config.yaml
dataset: "telescope images of galaxies (Galaxy Zoo DECaLS)"
color_jitter: 0.1
num_classes: [3, 3, 4]
norm_position: "pre"
fused_qkv: false
bias: "none"
inner_norm: false
num_experts: 8
patch_size: [4, 4]
conv_stem: true
layers: 8
precondition_frequency: 20
one_sided: false
steps: 6500
epochs: 9.4
Rows from block 3 of a small image classifier, named by matrix and row number. Rows with one number within an expert belong to one neuron, the router's apart. Each number is 500 + 25 x the weight over its row's rms, rounded and kept within 0 to 999. All counts start at 0. Numbers have three digits each.
Before each expert's rows are labels from the 100 images, of 14976, where the router gives the expert most weight on average: "top examples" is what is common among them. Only what is clearly more common there than usual is listed. The data: telescope images of galaxies (Galaxy Zoo DECaLS).
# router: slot weights (model.blocks.3.mlp.router.weight, 16x256, trained with AdamW), inputs 128-255
# up: expert up (model.blocks.3.mlp.up, 8x128x256), inputs 128-255
# down: expert down (model.blocks.3.mlp.down, 8x256x128, transposed), outputs 128-255

# expert 5
top examples: edge-on disk: no; spiral arms: yes; spiral winding: tight
router.10:489480518501542510530513505470493489507499471519544474482496482509488536455466474516469445527485533501497531502474543539492434506483490467482490470497550492478492497454494455515548478509559534504500470517500483534517530488506486494505501471500485507549498486502512492479488516527532461523490501458498482502502518510565470501507490495467524502481492522496445483533487481510423490494504
router.11:490507506516550532517504510473507482510487458516551474488485475519495529467465483535459460511492525503506539523472530539491438498479499470470496473495548504475492490458509454506548458521556533492499484513505491533502529485501497488491494492499485507544510468513498503491485531507519465514486495462515475490490516506570490479498496501468527508459494517507447484523465488508444488505484
up.0:525555483511518482504514503467554522454517510490479490516493507423480486458505447523503477552529497528482539476492504499515526510538507460490495514549509450511520473492470486512490520501483516484487461452474541463472522529477461483510482502485567550514516505507459473469492538514522508505489509497488495552499486496454497467517501550448547509509501495475509521493505512514506494432478
down.0:481483510470520515514506483488524506489488507487486540501495490557480516539492519518532514513494507533496488521532498483543472509519500570472485493481459526476536546489462469471510497486520508508505525560491469508456455520495488498487518507475509443509483494499505476485497474532526495520504479492510474440461546503528514512502510513478461483457479470531481485522452507497534499483491
up.1:511506507476511481541438510510510508580493507484502499518494503534503506485508577444503479528511480531497495540504532519471475489466463496501496507503487474522495519528536461462494454527538501513449551534471488488485501476526523483497475514478508438481508457537473527528483503485528511476485527485503485513486498469500495515509525502506533509493485528502500460524491526450492471451527
down.1:510512527514505511472493489504507520505452472462493479478471490478475463498543520521495477498514527439490474478474534495541526507507481479505500510522519464487521462476466486499525487471452508547512475435473492487532512469485494491539504516507529501532489562495471519465507510519511504457516479462540518470521490543495470447509511510455492509517466510508508517507503485524449506485492
up.2:470515507478507552481483533474473467544475545501486525527514506463533493489486467553487499490497518463501481494488488542482534524540555488475547441514494482494477472497481506528517483484517498482490494531470513514496482487473511543529519510455503514518525486461520465493481460473529496494546514529481523463483445507487529486442518536530509506521483467483488480494492464479497534484534
down.2:533484542512491459496497478521493500519469467477491493493480490494522509512513539521519496500521474493461516513589495473533511482447469498568484504502480498489454493496493505484529520542506480506521529502501498533532485504498536413486515492535511507489483523495489528517437510474497505519515515509498489533499488474479466520558505452454450501527454536498539570480543497533524496515502

# expert 1
top examples: shape: featured or disk; edge-on disk: yes
router.2:489463521474489535463479473439509489549466539537512489524455491518540517484530474468493485493518485499441519502510526515495490530468483534557522526467520485535473501526521446477479509493488541511484520490470502500484453506500523509489502497519513463509475496474529469527519511470512498487517534534462455518506478460516490472526447468521471524510487493517501497503507483496507532488520
router.3:446458511495493531489470478447508489566474529547508447500502442497530550488513464497457484523505499504468543529532508509520478507474498523533503523468518506507499495506529465527504488504484529523512503524473492535509473496493514512474492484517499483539517514480522479526496515491551482499486496479482486492479461463510500481509458468525505529517482527537476491526478493532484502516514
up.0:500532489524511518502486526504486507480476514492506477493508475508478495496489511495492471468511479526510464521474510552479488491503521513508517536541525504491521464497489468425536533499459515534487537505542514515479496472474532503493474512463486457503482554475535500495493488561541492501493537492498465512505523519479482493512505511490461505484508498476531509533555475510494502475525
down.0:525517474474476493482487513502459492494508521521497521502450517497503533493560483540526553481514447487488496449458541501530514512557508517496459496515468502510506490532494500517469478488487519452529468523501486481508479504509507534548504526530509535500513515485499522467498492470463535521503485465478495500491514476471528537492511524495502478490527508483526504480502467508437487527453
up.1:491516518457534473511545520495525507481531526499504518470508509502543521435499471508485444501463533506519530477480487487501488482492468504503531540502533531506502484511523492499524511548488493546478518499454523483495489534526513500524481510511496540483512546530497519504492541538502492545505492523512481524512491529459478513480542519500501502487476525484510531469482480502533487503489
down.1:539511480478526483522561507509475504486527475486512524436509463506488506489497513517538473477472508476519507464492491451463506494488492509522516475493486492508509493475495490508518485504455470482472472505504473502500523480510524511529468415480499508520457537467542519500494526486534475496444500482509531527455503469489488537521476498529508509545510531487502525513501517470512488513457
up.2:512490495490509513463486522502513533474510524516468546478485519530510545534534527520501483468463534466475512515532496542526520480520498495560462479434465458489498503483488508473505505488498485529509478498490481472490535527488502498509462527475513511472498505466495496449507525500512505515481467516483517520472498509435471485498520487464518512514511487514487493514491468500492494526453
down.2:464488506507495482517524505517500524515511488520496527446521507482504494528465469522505504535532472458481526508484468450472505513458522513521536474480489474544496507462510499561514459515475443512484479498493480514537522444461502501473521441443493539505466536470493480512529500465526501490519480513514511491482482529470481524497502559474503483537557493493556484510520482507497456497484

# expert 2
top examples: shape: featured or disk; edge-on disk: no; spiral arms: yes
router.4:457473479534513528484491499471497496517511501497507466497483459500485518486501469519480459540523498498486573531474517544523501510461514506481529501474552494553489504497500476529545537550524496507495467507488495543535483498440496553499505489502501502560506486508508511522499531530519448522471495487519482517508468502514504467498462460514525500453492517445461491540502476509482498526510
router.5:461472495536507530493493501463496496533490505536465446491511465463492526483497481526463453545499490520523568530478513544523478531481495504498539496471547508517494503471496478555536503543545497512497508528491492551525497499488510501500508484518485486535522497511496499524486543516509445519517519478512480520508480525512504484508454462523511495465480525470457471530478489505468490514514
up.0:530513466539513515500486514506487478507511554518513505505487496521501446504490470503499475495534529474528527511551496507501485478512503488481482509509474512451487520491498530519493512488458552505528490535529505488493507480497496501503520485525539504532488495480465478502507519481511477497458467480489464486515537498479521497503500514474506519493515506506538487517526510460558495478497
down.0:531484470518527475504479487533486506511502496527535515474519531485491521470505496502505506481515486501503459464490501529490509503500532490500468513499509463519530514515468517493478445496533534500439532530471483521501508478537480519516503508485515500520505485495493508504497534445528482500519510518490538489503479483547541529497523495521490469480491522483514499471511497467529521532509
up.1:484470482483472534526535506530526506505536533512503495510519474453528507509500527522459499504502451518498455550538508529525494507481562487480478507525496474492503493460514510505513532498486486498535515492495485499492530476499510534498478470536491506545503527475459517501454509507507512468505497481532518475506465541480457545524493511549522482523492487527479539503477477514452454504461
down.1:490479506496520529471461478470504526481495460504475510507550484497482532487483500487534506487501547508542485490513496482520456467503468495523477509458468482504493527472462538481500519462455523516524527478495483483493522489479511489551514557481510485515562515487547478498496486496502506511467556478517530480497480465493497481509519511507512448462516538491509491528518501492537485452505
up.2:512513510501525492535500522551479460471560549538489504463496441490473487521529458502529534529516478504507539514499493494476472510498490512484499544493479518472532498534519478502468430516486490475530506516492473497508530493464513472517498521508500530478499477503529485489543480500499510495462505475454518497525485495470488532499470519467527530445473498482493470533510500493470475530505
down.2:544481480501491523523516504518467554500532514487514505493511532488507495522515471504444507525455475512536449472519465532526474551486502499519516502495498507487457514489512551500538500506549512529460526531534467517512475488500495458441523481510476486483523506507452489535498504517466457482479483525554533507485507497514497485519482482493460508528476525507508496514464499503538469523501

# expert 0
top examples: shape: featured or disk; edge-on disk: no; spiral arms: yes
router.0:494471520497539524516501509479496491509493469520517459473496467525487515468480483541470438513485538500493551519485529551500434488486487471486509478499538487494506490451498453497549501515549512499489464517507495548519518485504490482500505475508482503546508472519517493487479532516514468519480506449513485484498500504559499493505503489470537481466499500499436487538485474514432489495489
router.1:478461507497526530511487504480497481508499473522513459479501468530481525474477480546464441521485528492489542522480529563499440500486496465479490488505546489486507493466491450503548479501544523510496480519522497550534524480506502485508512468509481514541511468511520494477486539515507471512487503447524486494478508496556512501510502480467532487466484518498439494531485483508438482494492
up.0:462454515508544452508485494504496500524493487529497455493536487471491491473492503493481462521497480516492533528480463525468482512490497492491539536526520551513450498500498479507528472477466549513573482505548525489498483490512544540490522466463463521515491445487493485501499506522513506504498478501508527500474494487489484509490492451490512528516496520504526502480468496505500467486530
down.0:498569468490452516463475466492494530461478515480508510440481507491523469517489517509535501504527518486499501468522505471525499470498487538500522568480495490508504480510524489492479525512529522529491493462518496479493475543516506435529529536526510507515518547517503497526514517540484532477569490499485471522481510522542500515492461466479494497510512474512510510512467538470526459517494
up.1:511508506480515536473507505522514520474566480516466493496544515490502476492505480519501521493420509498502483538515528499500483493521518475491522537531515483475500502531472479488532502527513520456534511461507544499508478500518517545439532494487498514496512481473490460508516472500491471472528428489490515532458520503483463560474529466473464482472447511500529529497528503505534430508516
down.1:475532488531495491509483521546493478495494503566478480495454526479460472478513469497499536477457495519465499447514472519501478530517500488509513480454513511463484481547490482556483475494516492508500524531481477510473533533481475493491482489515482470489566488489533493490483489524473487522490537491523512546524508484525511498455520501487536515481487497476511460509527509521503506492476
up.2:496537504490509508469491510483515467483491482526499486502488564476543506516524480535474528471460513509492475466455498478567503489560549453524493510495528543469480549506500471505498545493492457529529538526472490492507498522476487528466518554496470494501496508481462497483473477511465490505503483528477480495479495466484521494467505511522470502508459486523455492480490499515475498512466
down.2:522533495468493510533501509485466517494519481533534491484524468489502507491508493482532500546487490527489539501495523511487487503490471539504518559496475515479535501527510519512473489517503501468463569525515564520477525538464526471508479422482547495505488483475521488482477505532529466500494509501517483521515494501472470535442516521527498503496498485501529488556503493475454493483455

# expert 3
top examples: shape: featured or disk; edge-on disk: no; spiral arms: yes
router.6:497521501513491475538485490511487502538499543510503481538512448503497498512559503471482516515465518485507445486508463486520486463522473563471476538518506526497510516514501521539466475489528499522538536526479507464463440519491526538484547513521524443471444485483451486466471501501491513507516468540484505436490503461472512545508494514494485504506498503531528488540499519550474472485516
router.7:477518487518495477531483502510482501528491560500502511529491462500484494527547493470485538498476530501517426494506470492529498477497477543457464536530481512501489523529496529519442493490510494520538535509483520461457454504485516533485551527501507445468477474480458484457471492524503521487511472534495517430487491467479505523497505499500493514509499503511515488547526499555458484468514
up.0:516495465474488458509491527474491501490520536478501503490506531491508483504483499521476509503534442501514513511487482429530518511447484472478503491444510498525477496555497486487488511536461499469455539487530496483482503460526492462544527517545525491538501516524504498492513511506488502466492493495504542548537509477566527496479543511489544504510481533515518527497493469475479483496504
down.0:495530531535494501501512470529505493545450482496486489520508505466517457522483524495419465515485483510455547537522539505489491527490491468533515514529498481532490527488516491518502541547507515509526500487471505488521507470527495481459524515468505509547500491506511485519486543465505482523514485485535451446518473540451499496455482487524506525538500498485490492479478507459494515484494
up.1:473495450494472511538491561487523500485473492456499474502520510485506498481503494515486509530460498526449545481534524502499508488505447534523511440524507514500488483486493506528537512487492459452533524511508504469497461472532462498476527481497550490543520500528485521477517514526483532518497537494517450511514481484491487491486516480538541488514474489480458521509471528512529512505492
down.1:524545508482515510478533514511498503483513488492491483513468487484477501509532505487528494498511470474524474522486515474472493495507515544486490486438469484497510540490496532510529510457570474531492500475477470485485523495453485489522495482446484504469510516477533474527461522476455498497437483493489439515510489510517469509477497516548531494444497475509540496460558478483496512499499
up.2:510544495536497489541507502507507466485496510490514495487550490459494518518477459508507485539466502432515490505505510502595498486492484515485501528475505519531499499506505537469516517501462490480498423560510443459482479507492511559501503496478508517519511483481550520491509442514453528522469516478463499507521500500482469475503495497505582515514506466503491516512502497473567527542485
down.2:504499535524514451542509454500488488502509486538526499530488545465498525531502507474455521539517490503522517544491481547464539493520516474473541489534512537497456554502488519500502481468501482480540493515483484515477518493444540487505486513530481515493501485494508467502533482514478552491514500507510526482540543477461483498476522485489477500499451509528442472528495446555514514485512