From a checkpoint of a small image classifier.
Model: 5.65M parameters, norm layernorm, moe soft, patch size [4, 4].
Rows from block 4 of a small image classifier, named by matrix and row number. Rows with one number belong to one neuron. Each number is 50 + 10 x the weight over its row's rms, rounded and kept within 0 to 99. All counts start at 0.
Before each neuron's rows are labels from the 100 images, of 14976, where the neuron reaches its highest value: "responds to" is what is common among them; "colour at peak" is the nearest of a few named colours to the mean colour under the peak. Only what is clearly more common there than usual is listed. The data: telescope images of galaxies (Galaxy Zoo DECaLS).
# fc1: MLP up (model.blocks.4.mlp.fc1.weight, 512x256), inputs 0-23
# fc2: MLP down (model.blocks.4.mlp.fc2.weight, 256x512, transposed), outputs 0-23

responds to: shape: star or artifact
colour at peak: grey; brown
fc1.337:70 71 47 56 56 47 67 54 37 43 39 40 45 46 40 49 61 66 45 37 54 44 47 38
fc2.337:37 61 39 55 48 36 39 40 46 50 52 43 43 58 46 52 31 46 50 74 76 51 44 57

responds to: shape: star or artifact
colour at peak: grey
fc1.54:58 59 40 52 57 49 51 44 47 56 38 43 57 26 61 60 57 51 60 41 59 37 49 54
fc2.54:48 51 20 60 53 40 60 68 35 53 74 30 53 49 54 56 39 40 48 34 42 39 45 50

responds to: edge-on disk: yes
colour at peak: brown
fc1.92:52 46 62 58 48 53 27 33 67 55 55 57 43 46 54 42 60 51 56 51 53 66 57 62
fc2.92:45 58 47 46 43 47 53 43 73 46 54 43 44 43 53 48 44 39 53 45 50 37 49 58

responds to: merging: merger
colour at peak: grey
fc1.259:58 48 57 50 61 46 64 76 50 51 49 47 57 48 54 45 55 33 26 57 52 35 58 61
fc2.259:47 43 37 32 35 61 45 36 45 46 48 43 46 54 58 39 56 45 44 59 50 49 45 65

responds to: shape: star or artifact
colour at peak: brown
fc1.41:41 49 56 51 57 44 59 64 41 59 51 56 19 55 63 60 46 50 64 49 47 42 59 30
fc2.41:69 34 66 59 51 57 32 62 43 50 44 42 56 48 42 56 62 51 47 41 38 63 47 52

responds to: spiral arms: yes
colour at peak: brown
fc1.212:46 40 42 56 44 53 47 43 47 66 39 49 35 35 45 39 49 55 50 70 48 54 53 52
fc2.212:62 48 57 46 55 54 48 67 58 48 62 49 46 45 49 57 47 55 34 41 47 40 39 46

responds to: merging: merger
colour at peak: brown; grey
fc1.13:49 64 33 42 39 69 36 44 31 40 41 35 56 46 37 46 43 65 70 61 37 54 50 55
fc2.13:51 42 59 42 47 58 47 46 61 42 49 40 50 56 44 37 58 56 42 47 52 57 46 40

responds to: shape: featured or disk; edge-on disk: no; spiral arms: yes
colour at peak: brown
fc1.49:47 60 47 22 44 56 46 30 40 45 65 53 52 62 51 41 36 58 58 49 64 43 54 56
fc2.49:50 67 47 63 46 51 32 45 49 59 44 43 51 44 38 43 67 56 29 52 29 74 32 41

responds to: roundness: round
colour at peak: brown; grey
fc1.320:41 51 64 62 33 47 49 62 58 54 58 33 39 56 37 47 37 48 42 47 44 59 42 57
fc2.320:42 43 65 49 51 41 47 54 37 45 36 64 30 46 67 66 55 56 44 38 44 41 57 41

responds to: shape: star or artifact
colour at peak: brown
fc1.141:53 66 41 50 42 44 54 37 50 50 57 48 39 26 56 53 45 52 43 50 32 50 36 51
fc2.141:60 54 39 38 58 41 50 62 42 45 53 45 52 72 68 45 44 37 63 47 61 64 62 52

responds to: roundness: round
colour at peak: grey
fc1.478:46 35 45 60 44 44 42 59 48 58 46 58 57 51 45 55 44 51 60 48 53 62 55 59
fc2.478:49 38 50 51 53 36 44 36 62 46 28 60 38 50 58 61 60 42 32 41 41 41 50 58

responds to: edge-on disk: no; spiral arms: yes
colour at peak: brown; grey
fc1.471:47 41 43 46 67 47 52 62 42 46 49 53 23 43 45 24 54 33 71 51 52 59 59 64
fc2.471:52 43 59 41 56 57 50 64 61 37 35 57 61 31 35 64 67 66 47 47 47 26 42 46

responds to: edge-on disk: yes
colour at peak: brown
fc1.402:41 49 50 51 47 55 71 56 49 42 46 31 22 48 44 44 35 70 37 53 39 59 48 56
fc2.402:47 64 38 69 39 58 33 61 53 50 49 41 66 51 38 52 63 39 35 54 48 50 60 67

responds to: bulge size: moderate
colour at peak: grey; brown
fc1.416:43 55 50 45 45 63 43 64 47 51 46 43 47 64 54 46 48 32 47 63 31 48 55 45
fc2.416:45 46 47 61 53 43 59 43 52 51 48 57 42 41 67 40 65 53 52 64 59 59 63 40

responds to: shape: star or artifact
colour at peak: grey
fc1.335:56 59 69 62 40 56 62 47 52 57 55 51 48 32 50 70 40 58 53 50 54 71 62 57
fc2.335:31 31 41 65 53 52 43 59 34 43 50 36 56 53 61 66 55 55 32 43 54 65 53 47

responds to: edge-on disk: yes
colour at peak: grey
fc1.174:50 59 49 53 41 65 53 71 50 48 51 45 53 61 58 50 42 40 38 51 49 60 40 41
fc2.174:44 30 67 43 43 48 41 44 50 58 56 40 46 51 40 52 60 40 71 50 57 73 61 60

responds to: roundness: round
colour at peak: grey
fc1.130:50 38 50 50 52 40 50 61 60 44 46 45 39 59 71 43 48 39 34 60 54 52 51 61
fc2.130:66 52 41 57 40 66 53 50 50 50 52 40 57 37 57 68 51 71 43 59 43 40 31 51

responds to: roundness: in between
colour at peak: grey; brown
fc1.288:39 43 43 57 64 38 65 49 52 41 55 43 54 45 43 57 29 42 41 63 31 60 54 49
fc2.288:46 47 45 39 57 45 61 63 50 51 50 53 45 42 54 38 52 59 50 46 47 45 54 47

responds to: shape: star or artifact
colour at peak: brown
fc1.234:46 40 58 68 57 58 40 48 71 49 46 32 46 44 55 55 52 59 27 69 44 61 50 55
fc2.234:28 61 62 58 64 62 49 46 42 58 62 32 54 49 56 53 48 68 68 46 55 50 44 50

responds to: edge-on disk: no; shape: featured or disk; spiral arms: yes
colour at peak: grey
fc1.148:48 59 53 57 50 41 39 50 34 39 31 57 43 62 50 65 52 47 46 39 49 45 69 53
fc2.148:49 45 51 62 24 49 43 55 36 45 57 48 50 62 47 55 74 60 27 56 62 62 52 45

responds to: merging: merger
colour at peak: brown
fc1.391:33 58 56 69 35 37 51 39 45 46 40 48 38 41 55 50 35 64 46 49 66 42 35 46
fc2.391:47 36 47 45 61 51 55 55 44 31 47 48 60 52 58 47 54 55 55 21 60 41 53 44

responds to: shape: featured or disk; edge-on disk: no; merging: merger
colour at peak: brown; grey
fc1.36:50 46 49 52 42 23 30 58 35 36 46 59 39 37 51 48 64 59 78 65 44 61 54 54
fc2.36:46 49 38 46 39 41 61 47 57 39 38 33 44 52 62 46 25 43 29 34 38 35 48 47

responds to: shape: featured or disk; edge-on disk: no; spiral arms: yes
colour at peak: brown
fc1.208:43 57 50 41 55 53 67 60 65 47 65 41 30 37 59 57 62 69 40 54 60 67 43 56
fc2.208:66 44 54 64 46 43 54 40 54 53 51 54 31 48 43 59 52 53 52 46 40 59 39 58

responds to: shape: star or artifact
colour at peak: brown
fc1.23:40 35 58 42 51 37 56 59 44 62 41 51 55 39 44 71 39 44 39 41 70 54 42 68
fc2.23:39 48 42 67 36 47 45 63 50 34 47 52 57 36 46 45 60 55 46 33 33 57 45 46

responds to: edge-on disk: yes
colour at peak: brown
fc1.122:56 58 52 56 46 61 47 68 45 59 42 50 41 55 54 54 53 53 47 32 44 56 44 47
fc2.122:58 45 50 65 44 34 55 62 30 45 48 65 38 48 55 63 48 37 37 52 56 57 49 45

responds to: edge-on disk: yes
colour at peak: grey
fc1.271:52 49 51 64 41 47 55 65 51 41 74 38 61 39 53 53 61 18 63 54 51 30 70 75
fc2.271:40 47 48 45 39 46 48 44 53 55 29 49 61 56 43 42 58 56 56 42 41 41 51 47

responds to: merging: merger
colour at peak: brown
fc1.131:57 53 55 60 39 42 50 33 41 57 56 34 61 42 52 49 49 49 40 34 47 60 59 53
fc2.131:38 65 37 44 42 55 54 37 54 34 30 65 44 34 65 48 36 64 66 48 43 34 48 30

responds to: shape: featured or disk; edge-on disk: no; spiral arms: yes
colour at peak: grey; brown
fc1.209:66 52 50 63 38 52 66 53 48 53 47 31 64 50 52 51 67 36 49 58 55 47 59 69
fc2.209:51 59 29 52 43 44 65 48 47 44 65 56 61 54 49 34 69 46 77 48 65 46 52 50

responds to: spiral arms: yes
colour at peak: grey; brown
fc1.289:46 58 51 51 56 71 46 72 51 55 57 35 60 40 64 48 37 30 58 36 49 50 45 47
fc2.289:38 43 62 53 41 46 42 45 25 33 48 53 42 56 47 69 44 39 43 60 56 54 44 37

responds to: shape: star or artifact
colour at peak: brown; grey
fc1.385:33 38 52 61 44 48 52 68 55 45 56 67 64 51 53 56 64 47 53 54 36 44 48 46
fc2.385:41 40 56 56 71 53 59 55 38 49 48 53 50 49 56 53 48 41 60 33 48 42 44 47

responds to: shape: featured or disk; edge-on disk: no; spiral arms: yes
colour at peak: grey
fc1.301:47 47 49 60 37 63 50 53 49 61 48 58 53 63 38 31 44 47 44 62 55 70 42 47
fc2.301:50 61 54 42 38 42 59 65 43 42 46 46 45 52 61 47 60 49 39 44 58 41 56 43

responds to: edge-on disk: yes
colour at peak: brown
fc1.167:31 60 46 47 34 44 54 42 65 73 53 44 69 67 75 33 56 58 51 53 33 52 71 50
fc2.167:60 44 50 51 45 55 61 41 50 47 62 39 51 57 48 48 46 45 49 51 50 45 36 47

responds to: edge-on disk: yes
colour at peak: grey
fc1.66:48 38 57 40 41 62 57 62 55 50 60 41 57 40 51 49 45 40 44 32 47 54 56 57
fc2.66:35 61 34 50 30 45 53 54 41 66 53 61 55 51 40 35 32 56 52 63 66 46 41 49

responds to: shape: featured or disk; edge-on disk: yes
colour at peak: brown; grey
fc1.257:52 62 51 32 49 42 72 40 68 50 62 54 49 36 56 51 59 68 57 45 52 69 61 63
fc2.257:48 45 59 50 31 58 49 60 51 30 30 51 60 68 32 38 33 65 44 67 47 51 49 48

responds to: roundness: round
colour at peak: grey
fc1.326:32 31 59 48 32 50 47 53 57 44 42 44 51 52 40 68 47 49 49 44 49 46 68 60
fc2.326:63 54 31 61 49 57 50 53 69 63 54 43 45 39 53 46 49 28 41 39 41 54 52 42

responds to: merging: merger
colour at peak: grey; brown
fc1.155:52 52 67 51 39 66 52 70 39 60 36 55 59 44 68 47 63 45 55 50 50 25 55 29
fc2.155:47 51 45 60 50 34 36 62 60 55 47 35 45 39 22 49 47 32 31 46 53 57 42 54

responds to: bulge size: moderate
colour at peak: grey; brown
fc1.443:66 41 60 43 41 52 72 52 46 57 43 50 66 52 44 38 37 49 56 55 58 43 64 60
fc2.443:54 58 43 49 44 68 58 51 41 55 46 70 60 44 54 63 62 54 47 40 52 33 45 35

responds to: shape: featured or disk; edge-on disk: no; spiral arms: yes
colour at peak: grey; brown
fc1.245:48 72 56 55 29 45 50 49 53 40 64 50 52 34 70 78 45 61 29 49 69 60 32 48
fc2.245:68 44 57 51 53 30 53 48 55 55 36 58 62 38 41 55 49 60 62 69 45 46 70 60

responds to: spiral arms: yes
colour at peak: brown
fc1.374:52 52 56 40 25 49 53 26 48 39 42 41 49 44 46 65 60 53 45 69 48 45 28 30
fc2.374:51 62 41 30 41 46 57 35 57 58 49 68 53 59 54 48 66 31 67 44 59 43 59 55

responds to: shape: featured or disk; edge-on disk: no; spiral arms: yes
colour at peak: brown
fc1.185:55 46 52 38 57 48 51 53 52 45 56 64 58 57 45 60 61 35 72 56 55 47 51 41
fc2.185:42 58 44 55 41 57 46 49 46 34 51 42 55 58 57 33 45 68 44 62 61 32 31 77

responds to: edge-on disk: yes
colour at peak: brown; grey
fc1.178:51 39 53 58 28 48 55 54 71 56 44 43 42 46 41 65 59 69 66 34 51 45 56 58
fc2.178:44 55 30 43 58 48 42 29 53 63 50 35 27 60 41 52 49 40 60 33 46 56 57 43

responds to: roundness: round
colour at peak: grey
fc1.463:59 53 39 56 44 52 47 56 48 45 53 45 58 48 36 51 50 53 33 57 60 43 36 48
fc2.463:34 40 58 59 37 37 47 48 57 52 54 48 40 58 64 40 41 44 63 55 50 43 43 64

responds to: shape: featured or disk; edge-on disk: no; spiral arms: yes
colour at peak: brown
fc1.198:34 36 38 25 50 57 66 54 64 36 64 62 44 63 39 57 53 41 50 53 59 40 40 65
fc2.198:41 44 56 50 67 61 58 66 47 45 58 31 68 59 51 63 37 40 60 56 43 31 52 42

responds to: shape: star or artifact
colour at peak: grey
fc1.236:65 46 58 50 53 56 57 51 41 42 53 62 49 35 61 61 52 51 64 47 49 61 68 45
fc2.236:50 45 47 47 81 45 61 53 59 51 38 31 53 29 51 41 59 55 48 42 44 55 56 61

responds to: shape: featured or disk; edge-on disk: no; spiral arms: yes
colour at peak: brown
fc1.137:47 37 38 49 70 45 42 33 73 36 43 57 39 47 39 56 33 68 35 44 37 58 43 44
fc2.137:39 61 48 59 57 50 42 52 41 47 49 35 53 57 54 54 45 54 67 61 49 41 46 58

responds to: roundness: round
colour at peak: grey
fc1.372:52 43 47 49 42 19 56 49 44 41 55 55 42 37 57 44 50 58 39 50 37 58 49 67
fc2.372:48 52 53 66 37 75 52 45 38 45 39 55 45 53 58 60 48 57 52 32 52 37 61 64

responds to: edge-on disk: no; spiral arms: yes
colour at peak: grey
fc1.42:41 52 39 45 48 34 51 58 48 51 56 73 51 49 59 36 38 34 58 56 61 77 53 51
fc2.42:68 37 60 81 45 54 52 45 61 51 60 46 47 59 46 53 45 50 45 42 52 50 47 26

responds to: edge-on disk: yes
colour at peak: pink
fc1.448:59 40 30 48 44 38 49 63 63 52 42 67 49 44 43 66 36 46 60 50 62 59 46 64
fc2.448:50 59 62 52 44 42 53 38 44 42 38 62 50 38 69 37 62 64 43 59 43 38 48 54

responds to: roundness: cigar-shaped
colour at peak: grey; pink
fc1.0:43 44 38 39 53 31 43 55 49 42 36 47 48 43 38 34 35 60 51 38 47 43 44 46
fc2.0:39 31 37 40 41 45 49 54 34 70 42 51 46 51 44 49 27 41 46 62 45 35 54 54

responds to: roundness: round
colour at peak: grey; pink
fc1.481:40 65 42 43 49 38 52 49 51 54 46 58 49 39 38 47 59 49 47 43 50 59 46 39
fc2.481:36 43 38 41 49 65 39 57 53 60 46 53 49 57 40 42 33 41 41 43 62 49 47 54

responds to: roundness: in between
colour at peak: grey; brown
fc1.377:49 38 60 60 53 42 34 53 46 70 47 46 53 52 41 46 45 55 41 47 35 58 41 67
fc2.377:65 55 48 46 43 57 70 46 40 60 46 37 51 47 56 50 36 46 30 45 43 53 59 34

responds to: roundness: cigar-shaped
colour at peak: brown; grey
fc1.407:52 33 48 53 68 63 62 49 58 64 48 58 66 26 41 42 38 36 52 37 49 38 58 47
fc2.407:44 53 35 33 50 37 50 36 51 58 62 52 38 37 26 40 20 47 62 44 64 68 45 46

responds to: roundness: round
colour at peak: grey
fc1.202:32 52 65 43 37 29 59 43 53 63 65 67 59 51 40 51 62 53 53 58 38 47 55 60
fc2.202:65 53 50 67 48 68 43 56 55 39 27 49 61 41 58 39 40 49 50 34 49 45 42 51

responds to: roundness: round
colour at peak: pink; grey
fc1.411:61 37 56 52 58 40 55 65 43 59 46 57 46 62 55 36 52 53 51 62 59 40 55 46
fc2.411:50 43 48 62 47 53 51 53 52 37 59 84 53 56 65 61 53 48 36 49 57 54 47 49

responds to: bar: no
colour at peak: brown; grey
fc1.322:43 46 62 48 36 46 54 38 42 52 55 63 40 62 51 44 44 43 51 40 64 47 60 48
fc2.322:46 34 42 59 58 57 54 47 61 62 53 38 49 53 68 24 42 50 38 69 50 72 43 48

responds to: roundness: round
colour at peak: brown
fc1.436:52 54 49 38 46 40 54 57 42 47 41 45 44 52 51 53 37 45 46 35 56 43 58 37
fc2.436:50 41 67 52 53 44 45 65 53 52 50 52 41 62 58 38 49 51 42 61 43 59 36 55

responds to: merging: merger
colour at peak: brown
fc1.424:50 80 45 49 34 52 52 47 55 48 53 48 60 66 38 26 42 45 71 37 58 59 56 46
fc2.424:38 41 58 37 42 47 37 52 45 38 51 49 48 69 16 58 51 45 49 45 37 55 38 36

responds to: merging: merger
colour at peak: brown
fc1.2:51 56 62 36 36 64 27 52 51 52 38 47 43 39 53 40 55 60 42 50 56 60 43 62
fc2.2:35 34 56 48 28 57 42 48 46 68 57 43 65 47 30 30 61 44 72 53 38 37 58 43

responds to: shape: featured or disk; edge-on disk: no; spiral arms: yes
colour at peak: grey
fc1.248:47 48 44 51 53 70 49 47 49 65 49 51 47 41 63 59 54 58 39 59 48 63 57 48
fc2.248:63 51 53 43 63 26 44 38 38 41 65 65 48 54 39 55 36 47 71 45 50 46 46 43

responds to: roundness: round
colour at peak: grey
fc1.268:60 61 52 40 45 52 49 61 30 58 52 62 47 57 50 42 50 46 62 34 30 49 43 52
fc2.268:55 48 39 38 47 48 44 56 38 55 56 56 38 56 60 54 20 61 51 52 58 36 60 72

responds to: bar: no
colour at peak: grey; brown
fc1.362:42 40 55 61 47 40 57 54 46 35 29 60 62 44 51 68 73 44 34 48 58 50 53 54
fc2.362:74 47 51 46 66 66 40 40 57 62 74 54 46 48 38 66 60 53 62 48 54 70 57 40

responds to: roundness: round
colour at peak: pink; grey
fc1.232:38 40 49 72 57 37 43 64 49 57 54 57 47 51 44 56 42 47 50 52 59 64 44 60
fc2.232:52 44 62 38 56 58 42 36 49 32 40 67 37 45 42 64 55 41 39 44 53 54 61 42

responds to: shape: featured or disk; edge-on disk: no; spiral arms: yes
colour at peak: brown
fc1.452:59 34 55 37 60 35 51 50 36 39 52 33 62 53 66 54 41 57 52 59 57 57 42 62
fc2.452:42 34 28 68 34 54 45 52 64 60 44 44 34 57 42 36 42 35 39 45 49 49 65 33